From a checkpoint of a small audio embedding model: norm layernorm_no_bias, muon at rate 0.012.
Rows from block 4, named by matrix and row number. Rows with one number belong to one attention dimension. Each number is 50 + 10 x the weight over its row's rms, rounded and kept within 0 to 99. All counts start at 0. After the name is the row's rms in percent of the matrix's.
# q: attention query, key and value (stacked) (model.blocks.4.attn.qkv.weight, 720x256, the q third), inputs 64-127
# k: attention query, key and value (stacked) (model.blocks.4.attn.qkv.weight, 720x256, the k third), inputs 64-127
q.23 093:51 42 54 56 66 57 47 55 50 59 51 44 77 46 45 58 49 48 52 52 63 38 47 37 40 51 69 56 46 57 50 40 54 57 67 63 67 58 41 52 51 49 43 67 37 53 49 56 46 43 41 31 45 47 43 39 41 48 59 46 53 53 68 51
q.24 106:39 50 58 43 43 47 32 55 51 51 49 52 30 50 63 46 58 45 40 66 55 60 54 52 45 37 39 35 72 51 45 51 45 59 39 57 64 65 61 64 56 40 48 60 49 54 40 26 42 54 62 56 38 52 58 51 51 34 59 58 52 52 36 63
q.25 091:47 46 49 47 50 43 45 43 53 47 41 44 46 46 34 24 48 50 47 27 47 48 42 38 51 50 39 54 50 45 38 74 35 66 53 48 67 53 56 54 50 46 51 45 53 44 52 44 39 65 65 50 73 64 52 43 60 56 56 48 57 51 52 37
q.26 097:46 51 34 61 52 48 53 44 56 34 50 70 47 44 51 36 36 46 55 39 56 46 65 57 36 39 40 41 60 35 44 36 59 32 56 78 54 62 54 64 43 50 63 54 49 59 45 53 47 52 48 47 70 47 47 51 41 29 43 50 44 40 56 59
q.27 093:50 68 42 50 50 37 53 39 58 55 62 52 56 54 57 54 58 29 54 69 33 44 48 59 51 37 48 54 55 51 60 41 43 57 46 71 43 55 51 48 54 54 44 41 42 32 62 53 31 45 49 61 70 27 62 56 47 53 63 33 50 66 45 43
q.28 096:33 57 64 49 58 65 55 66 41 54 48 69 50 45 42 30 49 49 53 67 61 43 48 48 43 50 39 44 67 63 43 51 47 26 49 50 34 38 50 49 49 63 54 56 33 39 40 61 53 58 52 67 55 44 57 44 45 55 56 70 55 47 53 56
q.29 102:58 43 48 49 53 35 47 38 40 59 39 45 53 55 42 51 58 47 47 62 39 74 54 37 64 54 46 45 61 77 48 64 45 43 51 35 49 48 45 40 67 56 30 47 34 55 63 39 55 63 64 52 28 49 55 48 40 62 39 34 48 62 50 54
q.30 099:65 42 64 42 44 48 57 54 59 48 51 53 44 65 31 44 48 60 57 48 54 42 62 48 42 53 46 58 43 41 55 32 46 51 58 43 40 66 58 49 69 52 56 48 48 47 35 50 65 36 60 42 64 56 40 60 53 55 45 53 41 40 48 59
q.31 101:37 60 37 54 61 45 61 33 50 37 62 35 74 59 54 64 48 55 58 50 57 55 50 47 44 54 48 37 47 55 43 67 60 47 50 68 43 57 47 41 44 59 42 64 44 55 62 50 50 60 60 48 40 45 42 35 66 55 46 51 30 40 44 51
q.32 109:62 43 59 52 42 33 45 47 57 59 55 43 61 39 46 53 63 44 58 37 48 52 48 49 58 56 47 51 55 50 41 70 46 58 50 33 42 60 47 53 30 36 51 51 38 56 45 84 37 54 44 39 61 62 46 42 58 55 41 55 47 66 55 58
q.33 102:43 38 54 47 42 58 52 51 35 58 39 49 43 41 56 49 50 52 29 43 59 30 23 50 42 59 33 56 87 39 65 38 52 65 35 56 52 44 65 68 38 55 57 49 50 50 54 41 23 65 63 53 47 35 55 66 39 57 54 51 47 54 40 61
q.34 101:44 50 44 44 43 53 66 31 58 49 48 41 66 44 44 31 43 46 46 54 44 53 58 50 38 43 50 56 55 53 40 47 55 33 57 57 58 70 34 49 34 54 42 43 55 57 35 54 60 65 41 51 48 43 52 54 47 34 45 56 64 38 59 56
q.35 098:49 47 70 48 54 59 49 41 40 45 31 50 38 56 61 53 47 49 48 52 39 45 52 70 72 64 51 42 42 46 52 56 66 53 49 37 55 55 54 60 49 52 51 59 45 46 61 65 57 29 50 51 56 57 36 43 55 48 31 51 55 45 55 28
q.36 100:72 50 45 51 48 48 35 46 60 49 62 51 58 23 51 29 52 55 57 58 40 55 54 42 47 43 55 40 54 54 44 58 59 54 67 46 46 51 49 56 44 48 59 49 38 41 27 58 27 55 56 42 53 41 54 71 54 53 44 53 45 39 66 52
q.37 104:42 40 60 49 28 66 44 46 53 40 59 54 64 27 51 44 58 55 41 58 38 50 57 61 38 46 46 42 42 56 51 61 46 49 55 62 60 64 56 55 48 60 40 37 49 69 45 36 49 67 56 55 60 48 55 33 48 50 35 32 59 52 35 54
q.38 103:64 48 38 55 42 52 57 32 49 56 54 41 46 56 39 52 59 39 45 62 38 43 56 49 43 29 50 54 47 52 56 33 53 48 22 43 55 59 45 43 47 60 50 71 61 41 32 48 63 42 44 31 63 61 47 48 42 54 51 45 42 53 44 70
q.39 113:37 63 48 60 47 43 58 43 32 34 52 58 44 38 55 57 61 38 42 46 32 45 47 70 57 72 54 48 65 41 39 39 55 52 53 33 44 43 56 49 53 60 45 28 33 46 62 40 45 30 56 53 54 51 35 37 50 58 54 51 60 41 48 49
q.40 093:56 51 19 37 62 37 56 58 65 44 67 40 43 55 42 68 59 68 48 39 53 56 47 51 52 40 49 44 52 33 45 42 60 51 41 50 48 32 30 55 46 56 52 40 52 63 68 49 72 48 39 55 37 41 23 49 56 45 60 56 64 52 55 45
q.41 105:51 53 45 64 51 55 47 49 45 45 53 50 40 47 58 43 48 62 44 45 45 44 37 52 47 59 46 50 59 68 59 35 40 47 35 51 40 42 50 62 54 52 47 61 42 41 43 49 32 49 28 44 35 47 55 29 49 55 38 73 50 71 49 41
q.42 108:44 60 45 50 45 60 66 45 60 50 51 59 58 51 59 55 28 57 56 35 69 63 44 57 28 60 28 49 60 59 36 62 43 54 51 42 44 72 57 57 50 46 59 66 40 64 42 55 50 52 47 48 50 44 38 48 49 53 45 45 57 54 41 56
q.43 109:39 48 52 45 43 28 45 40 37 43 35 62 35 52 40 45 44 53 32 69 42 52 45 57 57 55 56 74 64 47 60 60 63 39 57 58 39 37 58 59 59 65 59 61 46 42 46 46 66 52 45 42 37 52 65 59 61 53 58 59 43 52 50 45
q.44 097:61 52 32 49 43 43 50 45 51 55 55 52 46 35 32 42 47 53 53 70 50 44 44 39 48 54 55 59 49 46 65 59 53 66 49 48 27 53 37 64 59 47 46 46 46 50 34 50 41 63 50 46 43 63 64 48 48 45 32 55 52 63 45 49
q.45 103:50 45 55 48 46 49 38 59 41 44 41 48 54 66 52 57 43 52 56 41 49 63 51 52 50 54 48 47 38 44 47 57 39 44 57 34 46 74 43 68 69 44 35 64 53 32 63 37 50 50 52 51 39 49 54 51 44 47 46 43 51 59 42 64
q.46 100:55 50 33 60 54 43 47 62 37 54 59 56 48 41 66 48 57 42 35 47 56 38 43 44 55 54 49 37 58 30 56 60 68 48 65 51 57 57 52 50 39 36 55 59 37 46 46 36 58 50 36 47 69 39 66 42 64 68 61 60 56 45 61 40
q.47 100:55 39 39 70 62 52 71 48 44 74 57 42 52 49 26 54 58 38 58 46 51 47 48 63 50 52 64 62 59 58 59 43 57 56 35 64 58 52 48 60 44 38 41 59 52 67 60 55 54 66 42 53 38 51 68 45 57 34 46 61 58 52 44 46
q.48 095:38 53 48 13 48 51 55 63 53 57 44 38 48 51 49 35 63 50 34 67 61 55 62 61 48 41 43 30 61 58 69 50 62 41 26 56 54 61 64 63 62 36 54 45 63 43 53 56 68 37 54 46 43 39 25 56 51 53 53 47 63 57 53 34
q.49 096:34 43 60 56 50 42 54 54 74 68 37 34 47 39 50 45 55 42 49 49 56 68 48 57 57 51 59 36 40 43 46 47 50 55 58 54 72 57 58 57 48 44 69 66 50 55 44 31 43 49 60 58 46 49 57 58 49 35 46 58 45 57 70 50
q.50 096:66 48 46 64 55 69 49 58 45 41 42 54 67 48 35 54 47 46 56 62 51 58 30 56 65 52 56 39 50 33 64 43 43 39 49 41 39 56 61 36 72 58 62 34 38 52 61 55 42 57 43 60 59 54 55 43 68 56 46 71 55 52 39 43
q.51 099:68 35 63 54 50 52 48 40 68 47 32 39 63 47 62 45 39 39 65 53 49 38 41 40 46 58 31 43 49 43 39 59 43 57 34 51 52 48 50 58 56 58 66 39 57 58 56 64 49 32 50 41 43 66 28 36 57 28 48 32 52 54 44 43
q.52 094:32 49 51 48 42 45 41 53 43 53 51 54 57 55 47 48 36 52 46 34 53 46 55 45 49 44 56 48 62 26 52 46 42 42 52 46 49 58 37 51 48 57 39 56 55 44 47 54 66 65 48 52 24 36 44 62 65 43 71 35 45 42 52 66
q.53 095:23 62 45 54 83 60 53 47 37 52 52 46 37 39 56 49 54 41 46 44 63 58 76 49 59 46 49 36 41 32 63 54 43 41 40 49 54 25 52 52 40 56 55 58 36 63 57 60 50 38 36 64 50 51 60 53 58 37 33 48 41 53 50 45
q.54 100:58 38 63 44 53 61 50 55 48 54 70 30 58 47 57 47 50 66 31 50 39 43 50 53 61 55 38 53 38 37 61 47 47 42 41 55 50 66 66 50 53 51 52 56 37 51 33 54 46 29 53 24 57 47 50 48 52 49 60 58 31 57 47 51
q.55 104:66 62 53 42 49 23 47 52 37 69 57 45 49 57 38 44 62 70 38 49 58 57 42 61 49 54 44 42 49 47 47 61 35 26 54 34 70 58 64 48 48 25 50 33 48 60 45 55 55 47 43 57 42 43 63 32 42 62 68 51 58 64 48 43
q.56 093:50 64 63 39 44 42 41 27 65 54 59 59 49 52 55 41 39 39 50 47 72 41 46 46 51 56 58 43 43 50 72 59 52 52 48 49 54 47 54 41 55 43 52 26 52 55 48 48 37 48 49 49 45 48 44 45 43 55 46 30 52 62 41 52
q.57 108:36 44 50 46 52 43 55 42 42 53 53 39 45 56 55 41 33 43 43 55 47 49 45 36 52 50 34 42 65 52 37 52 45 49 66 66 79 51 26 44 49 49 48 57 52 52 62 50 43 56 59 58 42 51 39 47 68 58 51 40 45 60 51 61
q.58 097:43 41 41 57 78 51 48 62 52 20 56 53 40 63 45 52 50 54 58 63 47 50 50 53 66 60 42 60 49 71 40 41 36 51 57 62 41 53 60 41 58 50 55 55 59 72 58 63 49 55 35 62 51 68 49 51 41 62 34 58 45 51 47 59
q.59 095:43 56 58 35 60 48 60 47 46 66 43 51 66 49 42 47 24 48 53 43 42 40 61 47 31 31 40 39 51 43 66 49 57 70 36 57 51 48 63 44 48 53 72 66 66 33 57 52 43 54 55 53 40 50 43 52 66 56 55 42 53 49 50 59
q.60 096:48 62 55 53 69 55 51 49 52 46 44 54 48 79 32 45 50 48 60 59 61 34 67 50 50 43 39 41 61 52 47 40 44 38 58 55 45 46 59 52 49 50 48 53 45 54 51 58 58 62 70 31 33 56 48 58 64 66 48 55 35 53 59 53
q.61 099:37 38 61 58 51 50 50 45 39 46 57 56 34 50 50 51 63 48 55 56 52 57 76 56 55 39 50 65 42 51 45 31 57 49 49 66 60 46 61 44 68 58 49 53 62 54 40 38 56 23 46 49 41 62 46 37 45 50 48 38 72 31 47 36
q.62 096:24 49 51 63 45 29 56 60 48 58 47 55 32 37 54 69 41 38 44 47 56 57 50 35 45 54 55 59 47 49 44 55 46 46 54 44 42 54 48 66 40 43 61 54 51 53 59 44 55 67 41 55 60 78 52 47 49 50 48 37 51 58 52 69
q.63 101:55 64 49 73 59 64 37 55 51 59 49 48 53 45 64 54 26 38 55 41 45 60 44 38 46 51 58 61 52 38 38 41 44 62 41 41 48 40 35 49 49 46 54 52 61 36 44 48 62 53 50 24 61 53 57 49 53 56 46 51 33 48 54 55
q.64 103:51 56 62 74 35 49 69 41 36 58 55 58 61 66 39 48 51 66 52 54 58 63 75 63 55 49 46 51 47 28 49 51 48 46 43 56 55 36 39 39 71 52 57 54 47 31 40 60 58 44 38 49 52 48 41 52 44 55 52 48 39 52 49 61
q.65 099:42 63 54 50 49 47 45 52 45 48 33 39 41 65 34 30 47 65 45 55 50 33 49 44 52 51 41 55 50 47 59 56 48 55 59 47 56 47 57 48 49 38 51 41 44 62 46 38 61 44 43 50 35 22 55 41 53 59 52 42 35 35 40 52
q.66 111:49 51 61 38 51 54 62 52 54 42 77 46 58 50 66 63 50 47 67 60 52 60 38 61 62 51 56 41 41 36 45 71 48 55 53 46 44 53 35 60 55 60 53 56 49 61 62 55 41 49 68 64 62 47 35 38 55 61 47 56 54 58 44 45
q.67 114:73 50 48 50 51 49 49 34 28 53 46 59 50 55 49 54 71 46 59 29 27 51 53 31 48 44 47 40 19 48 59 62 56 41 56 54 58 53 50 50 60 74 41 76 56 57 48 49 42 52 23 44 39 51 44 54 50 45 64 61 49 41 47 50
q.68 105:52 74 33 45 61 58 75 45 51 53 42 54 43 63 39 53 60 49 67 36 68 39 47 67 48 45 49 56 46 46 44 60 48 39 37 54 53 46 51 53 54 53 67 39 42 55 54 46 51 53 32 32 51 40 57 43 35 42 57 49 45 63 59 51
q.69 094:57 41 62 41 54 46 43 63 47 43 47 44 25 50 55 66 47 41 81 43 43 25 65 54 57 53 38 54 52 60 55 62 63 50 43 40 39 39 60 41 48 28 53 53 45 67 46 46 59 53 55 45 47 48 60 47 54 52 49 49 53 53 65 49
q.70 105:41 55 53 58 55 48 39 51 63 50 36 65 49 54 53 64 61 42 62 60 65 60 69 49 50 52 32 53 43 71 76 58 69 41 35 53 61 37 39 57 57 38 42 40 57 47 41 44 53 48 28 43 34 57 37 61 43 58 67 51 58 67 67 53
q.71 097:43 42 56 45 51 53 49 78 35 56 39 56 45 49 57 54 48 50 49 52 45 46 38 60 45 49 51 56 53 38 45 32 36 39 42 42 44 57 41 44 60 58 38 52 56 31 40 60 51 66 47 62 55 45 64 64 67 52 40 59 26 42 57 54
q.72 090:53 48 49 54 42 66 51 45 55 54 48 73 54 54 49 44 48 59 58 47 36 59 61 44 47 29 24 52 52 44 51 41 64 63 58 60 43 72 35 60 47 55 61 57 59 62 37 54 43 44 49 44 53 52 59 56 45 51 57 54 40 46 54 71
q.73 091:57 50 43 20 43 53 60 49 58 45 46 69 55 51 57 62 49 45 57 56 40 48 48 37 39 41 52 51 53 48 61 61 29 50 50 50 53 45 53 44 50 41 46 45 53 33 35 39 36 53 44 40 57 38 22 61 47 57 34 50 39 40 42 41
q.74 104:56 63 55 66 72 51 44 35 56 39 40 38 42 50 58 57 45 38 58 55 58 62 36 47 44 49 70 49 34 55 53 46 32 33 53 44 63 53 58 37 49 45 47 65 42 43 40 58 39 51 41 53 52 49 66 43 51 54 57 58 58 45 39 56
k.23 094:52 48 49 56 50 66 70 49 66 40 62 41 47 42 51 47 35 51 49 46 46 52 55 56 52 42 66 34 56 66 68 20 36 37 34 58 45 55 48 44 38 45 30 61 37 45 46 42 50 62 42 49 46 45 70 42 71 44 49 46 37 57 41 59
k.24 109:44 49 52 61 33 66 39 75 49 41 45 59 47 64 41 27 62 57 38 47 75 60 48 49 55 52 61 50 31 52 36 38 56 72 50 53 50 47 50 54 42 56 37 58 50 45 44 55 53 50 54 37 58 44 36 59 57 60 38 45 49 45 54 43
k.25 091:71 62 52 61 65 58 50 51 45 49 44 60 33 56 70 45 42 53 60 69 55 47 39 53 48 44 49 37 47 34 43 44 77 62 33 48 59 77 61 62 50 67 54 65 61 41 44 48 51 38 50 42 68 51 36 51 51 48 49 46 48 65 61 48
k.26 098:37 54 55 64 53 52 52 42 51 56 58 53 74 40 67 59 47 44 42 55 34 55 46 46 41 67 35 48 44 58 62 42 50 45 37 60 47 50 56 52 50 56 54 44 43 44 55 39 49 40 76 51 60 39 60 67 52 58 49 59 39 51 51 53
k.27 093:35 46 49 61 44 48 39 53 57 44 51 47 68 59 25 41 57 53 49 55 44 39 60 59 34 50 54 47 39 53 53 73 46 57 54 62 50 38 36 50 44 49 41 54 42 47 43 38 56 60 37 36 55 55 56 63 48 60 40 47 71 49 30 43
k.28 100:52 49 43 34 44 53 54 45 71 51 57 53 43 47 71 37 45 40 53 58 58 57 51 49 46 49 41 50 33 55 39 48 31 46 57 49 68 55 32 49 28 47 59 48 42 51 41 31 51 56 57 38 46 54 47 55 48 43 41 42 58 63 36 28
k.29 106:53 54 45 54 51 47 55 46 23 40 49 52 41 52 37 47 60 34 65 54 49 46 42 44 65 51 49 53 41 61 57 52 53 37 56 42 51 40 48 44 49 26 44 66 59 61 29 41 52 49 62 53 40 42 55 41 52 53 63 60 38 37 79 67
k.30 100:57 49 53 56 40 61 45 36 59 55 47 57 60 52 60 39 57 57 51 46 64 38 52 44 52 64 50 41 61 73 40 44 43 67 51 47 31 59 26 58 47 39 53 48 41 56 54 40 31 51 37 65 61 46 35 57 44 46 28 28 62 40 39 55
k.31 102:53 43 54 45 39 63 61 46 53 31 44 51 66 47 52 22 41 54 69 48 48 47 61 53 32 51 46 44 54 61 65 37 62 42 51 47 50 51 49 41 37 49 27 46 71 58 32 49 51 48 62 44 47 50 57 33 55 52 63 51 50 38 16 63
k.32 110:37 56 43 43 63 67 42 62 60 52 58 51 41 49 62 56 67 45 71 61 48 62 46 49 41 54 40 54 56 68 52 65 58 36 31 64 43 37 57 53 48 60 47 58 58 41 48 59 54 44 55 58 27 33 44 43 40 57 33 85 60 44 74 50
k.33 100:61 66 56 35 49 62 39 51 42 52 63 41 49 46 54 40 58 50 37 44 39 62 53 50 59 51 70 45 55 49 55 33 43 62 59 56 42 65 50 54 48 45 47 36 32 46 41 56 39 56 55 55 32 57 55 44 09 62 49 50 49 37 49 46
k.34 103:17 53 56 53 33 37 56 40 64 39 56 53 53 32 50 42 45 62 62 54 49 70 54 39 55 66 63 44 37 54 48 58 58 53 52 57 59 43 43 47 49 51 60 47 45 32 47 31 57 62 50 46 52 44 40 60 53 65 52 65 47 45 45 61
k.35 096:66 41 51 59 44 58 54 51 48 46 35 48 40 40 28 45 42 49 45 47 63 49 56 58 39 62 69 62 45 52 25 70 38 46 52 38 56 50 56 51 58 38 52 81 44 47 66 44 52 66 56 59 34 48 65 47 36 67 52 68 43 45 65 42
k.36 102:37 44 67 35 57 43 49 57 41 52 57 59 61 60 49 41 38 49 71 53 54 61 47 42 44 43 36 60 54 53 40 51 66 46 65 54 54 68 65 53 41 45 49 27 67 57 50 60 54 40 64 42 45 57 58 53 27 52 47 36 43 50 44 43
k.37 103:54 49 49 48 52 63 47 43 46 48 47 56 60 51 46 42 61 32 61 56 51 59 71 37 45 48 43 30 51 50 56 50 55 40 45 58 38 41 36 46 37 61 42 40 53 62 49 40 58 53 84 64 62 73 62 54 36 56 67 38 52 45 36 54
k.38 100:47 49 56 43 47 37 30 50 48 63 28 65 24 51 46 60 31 38 42 47 45 68 53 46 53 38 42 41 57 46 42 70 47 52 54 64 40 51 47 49 65 65 53 45 45 47 61 35 43 58 66 66 54 46 48 49 42 50 45 57 50 39 49 48
k.39 112:52 35 46 53 59 57 50 36 58 46 24 45 70 42 61 52 48 60 43 54 50 52 70 57 62 54 61 59 49 65 38 45 56 70 50 46 54 37 62 55 27 52 48 56 55 56 43 54 46 42 53 23 66 34 60 62 47 58 59 48 43 46 48 34
k.40 099:57 21 37 46 36 54 64 38 45 53 38 41 51 43 55 47 40 35 60 51 59 48 62 34 45 63 50 53 61 50 57 59 39 42 50 50 48 67 60 48 42 45 70 48 54 45 45 62 54 51 38 50 55 43 41 57 66 72 45 45 50 48 48 58
k.41 102:56 52 34 52 24 42 64 53 51 46 64 48 38 58 63 55 49 40 49 41 54 53 56 57 47 38 60 47 34 53 36 59 44 50 47 48 37 49 51 52 40 61 45 36 44 59 48 60 54 52 47 58 49 42 54 25 50 43 53 67 47 51 46 33
k.42 104:41 43 45 42 33 46 49 60 29 50 62 51 50 36 49 57 64 51 56 47 58 56 42 56 27 69 61 40 44 45 59 39 48 48 60 33 56 52 61 50 55 63 40 38 47 62 31 42 44 83 57 44 44 45 48 54 37 70 57 39 41 52 50 52
k.43 110:53 42 49 41 57 31 54 57 46 49 59 54 39 38 44 43 50 51 48 55 47 60 50 47 45 45 55 73 37 42 56 54 42 67 50 39 49 63 49 58 57 49 49 75 55 56 49 41 46 60 47 47 48 49 49 45 46 52 37 48 71 47 59 65
k.44 096:59 50 49 62 48 41 49 45 35 41 50 42 49 50 48 37 41 54 44 70 49 45 60 46 50 40 49 49 53 54 45 57 57 49 82 58 60 51 73 54 60 47 41 44 47 54 53 40 51 62 51 61 52 53 31 68 56 37 56 52 39 33 57 58
k.45 103:72 55 43 57 33 64 58 50 50 54 59 46 35 60 53 26 43 39 41 54 47 42 49 50 42 31 56 58 59 60 32 62 33 50 52 43 43 45 56 73 56 59 37 57 53 62 41 56 47 48 69 64 63 54 53 57 47 36 50 47 50 59 55 55
k.46 102:31 61 43 64 57 54 44 48 62 38 57 50 25 51 45 51 40 42 46 56 74 53 30 50 43 45 57 41 27 60 62 53 50 51 65 48 57 45 67 35 41 43 38 56 38 39 44 45 58 46 48 37 34 75 44 46 55 39 61 48 55 46 51 44
k.47 101:37 45 47 41 51 57 59 52 40 45 56 54 45 43 49 35 51 41 46 55 42 73 56 61 42 38 57 50 42 39 50 43 48 52 42 45 25 58 55 36 59 51 60 50 35 79 44 38 50 34 50 57 63 55 44 33 57 53 52 60 52 30 49 39
k.48 091:72 48 63 47 43 53 58 45 43 50 47 42 40 53 54 44 53 42 62 51 55 54 73 54 60 39 46 36 59 45 32 43 62 72 56 36 58 38 47 55 37 42 45 47 59 59 51 55 46 49 47 52 46 51 66 28 50 53 44 40 59 46 53 56
k.49 095:60 56 43 38 57 46 45 55 36 44 48 47 40 59 77 44 34 45 47 50 54 31 42 55 63 44 36 52 59 37 51 41 57 57 34 40 46 58 54 55 53 53 76 52 53 42 48 66 60 59 53 57 44 64 46 69 47 63 48 52 55 59 38 61
k.50 099:57 57 45 48 69 54 43 46 49 57 53 43 48 51 56 47 44 51 48 61 61 59 47 47 43 54 53 40 59 51 56 53 54 44 50 57 42 46 47 52 61 46 46 29 61 59 58 52 43 34 40 41 63 58 40 50 65 65 52 55 50 58 54 52
k.51 089:39 53 44 29 56 46 59 46 51 47 32 45 59 65 55 52 69 51 46 47 46 35 57 47 51 51 42 33 46 61 57 59 54 60 58 64 43 45 62 47 66 57 60 55 61 54 50 50 43 69 56 38 58 56 50 42 52 68 36 52 46 43 57 38
k.52 093:56 42 40 58 53 46 56 42 74 58 45 57 45 52 55 54 56 65 62 43 40 29 48 48 60 43 41 59 52 52 47 30 47 40 49 43 51 47 39 51 46 48 63 48 58 48 60 54 53 42 41 51 54 51 54 50 49 50 54 51 40 43 39 53
k.53 095:62 43 43 62 66 43 66 51 43 47 53 59 42 56 45 45 62 55 49 70 44 51 60 47 48 35 46 52 53 47 53 50 55 67 31 41 46 54 62 57 45 39 65 49 35 40 39 59 56 50 47 47 45 43 55 44 46 48 46 50 48 52 51 31
k.54 110:51 50 42 45 33 45 61 43 40 37 54 56 51 47 54 38 40 46 42 25 57 41 44 55 52 63 64 52 44 43 33 40 37 51 44 69 41 65 44 66 44 54 37 50 56 76 41 48 52 39 36 39 59 41 73 52 53 61 52 50 55 59 51 38
k.55 107:38 56 62 43 54 45 39 67 59 34 58 56 57 50 54 48 47 56 49 65 32 48 40 37 40 39 56 67 51 35 54 54 62 56 39 46 69 40 61 48 31 61 30 37 43 63 64 43 24 50 31 61 53 49 44 62 53 63 59 52 42 50 56 55
k.56 094:46 44 48 46 38 22 36 47 42 66 35 47 59 42 46 48 56 50 49 37 56 40 61 57 57 50 33 41 41 46 38 47 41 37 64 59 55 39 53 55 51 45 63 38 57 63 65 55 55 59 59 32 33 44 46 56 48 65 43 57 75 44 46 69
k.57 107:49 50 47 47 45 52 64 53 56 32 43 68 83 36 53 54 50 56 67 26 47 61 45 48 56 34 51 51 60 70 64 48 46 57 52 56 34 50 50 52 53 56 42 56 38 60 44 52 44 48 56 49 30 66 55 61 28 51 50 68 38 45 43 40
k.58 095:43 46 48 72 46 53 57 64 40 28 41 69 48 39 45 53 44 53 61 53 64 50 59 65 49 44 46 49 42 55 44 29 42 62 40 47 37 49 53 40 61 47 63 58 50 54 55 39 54 46 50 55 41 41 34 50 54 46 34 49 45 52 28 41
k.59 097:53 45 65 63 67 39 58 48 35 52 64 48 58 60 51 31 52 58 46 50 42 53 49 41 43 58 51 69 56 48 39 66 74 61 77 32 35 39 50 41 44 53 41 46 55 49 46 66 21 40 42 41 55 60 81 57 44 46 40 52 66 55 49 48
k.60 092:33 54 46 56 51 56 64 35 63 46 51 60 58 55 53 42 49 55 60 59 33 36 40 45 54 68 42 45 57 41 64 38 54 43 54 69 46 39 49 40 44 26 59 61 61 54 54 54 45 50 36 62 31 60 40 60 40 58 54 33 65 49 50 52
k.61 103:58 41 47 61 45 38 44 63 20 48 36 31 55 43 44 61 45 33 50 46 44 42 76 44 49 55 57 63 51 40 53 52 32 49 59 50 49 48 55 58 52 71 57 46 63 63 36 28 61 48 47 44 54 37 43 66 44 52 45 39 33 45 51 64
k.62 095:50 59 39 51 54 57 47 59 37 53 43 51 20 60 57 33 51 54 47 48 68 58 48 61 38 40 35 51 40 53 46 45 51 63 48 43 50 51 58 75 47 72 53 49 48 54 53 51 59 56 57 36 38 40 50 44 56 33 42 54 56 64 36 73
k.63 102:68 30 50 58 63 49 50 29 40 57 52 40 60 46 50 51 62 56 54 66 37 60 59 43 34 62 43 50 31 53 63 65 43 35 62 46 47 51 66 49 64 52 48 41 64 45 51 62 67 79 56 54 39 49 44 41 68 44 62 57 52 53 52 47
k.64 105:40 63 44 38 37 47 56 32 57 40 29 56 86 46 66 39 50 52 52 50 36 54 55 58 50 57 54 51 62 46 52 51 56 34 47 55 40 53 42 39 42 63 40 54 43 32 62 57 54 44 58 67 39 55 42 61 70 53 59 57 49 51 56 37
k.65 096:54 42 32 52 52 46 43 52 69 50 45 38 48 49 50 67 56 45 48 41 50 51 32 55 50 42 58 49 62 45 49 63 51 55 57 61 50 73 52 36 53 43 56 44 49 46 60 61 39 40 44 48 59 49 40 52 58 58 43 52 57 33 61 49
k.66 101:49 74 58 53 44 54 51 39 55 51 47 55 55 39 43 51 42 37 50 43 51 49 54 68 37 58 49 45 58 62 61 48 53 62 56 44 31 40 43 51 53 58 67 40 36 39 55 55 39 50 54 36 44 57 60 47 52 42 56 61 45 38 35 19
k.67 111:48 63 52 41 65 39 61 54 54 35 47 44 56 32 43 49 56 61 31 58 49 19 67 44 79 57 54 71 57 44 59 45 42 33 65 46 49 58 47 38 42 46 31 51 56 60 62 60 48 47 32 51 46 51 64 49 56 56 55 45 53 43 52 32
k.68 106:43 65 53 45 60 40 38 53 61 49 44 60 36 51 54 65 57 51 43 44 49 58 51 22 75 35 46 43 38 54 61 53 42 43 61 61 43 48 54 57 41 54 54 53 47 39 58 35 58 52 39 43 52 49 53 47 51 56 75 43 45 62 57 50
k.69 095:47 36 31 63 45 58 59 58 45 35 41 43 45 45 67 74 46 49 55 57 43 55 58 50 44 54 49 48 55 50 45 37 55 63 45 44 61 52 53 50 49 64 74 44 69 64 65 63 56 54 40 59 52 53 63 51 35 47 56 58 43 45 45 50
k.70 100:60 54 40 47 43 34 55 41 33 65 50 42 59 28 56 46 51 50 52 42 48 46 58 49 48 31 48 49 41 56 38 46 32 45 48 50 51 47 54 41 29 38 61 60 37 70 55 43 50 47 46 52 44 44 32 44 54 51 67 32 40 45 54 46
k.71 095:60 55 41 61 32 53 33 50 57 77 50 60 72 60 56 70 45 42 63 55 40 69 52 40 53 65 59 51 60 58 45 47 62 23 58 48 61 56 53 46 42 46 35 29 45 54 48 47 50 47 58 65 41 58 57 48 54 49 33 63 58 48 54 53
k.72 085:51 52 69 69 35 48 58 49 56 45 47 57 41 67 59 42 63 41 39 74 62 58 56 40 65 55 52 42 53 71 49 39 57 41 53 56 56 47 40 49 56 57 45 61 62 60 52 55 29 32 54 39 54 44 52 57 61 30 47 37 53 49 43 52
k.73 095:32 59 54 33 40 42 70 56 50 63 42 55 44 44 30 34 34 51 45 65 58 67 56 48 51 63 40 56 29 55 57 61 35 56 53 49 33 53 69 49 46 56 45 49 54 41 37 44 47 41 55 46 47 50 50 40 62 45 54 55 51 46 53 48
k.74 104:43 56 70 51 42 50 40 54 64 44 59 54 49 59 43 47 34 34 52 44 25 52 44 67 46 32 46 52 41 42 57 53 51 50 61 39 51 58 45 56 52 39 45 44 62 25 56 65 47 45 62 44 49 51 50 56 50 46 37 38 67 65 45 38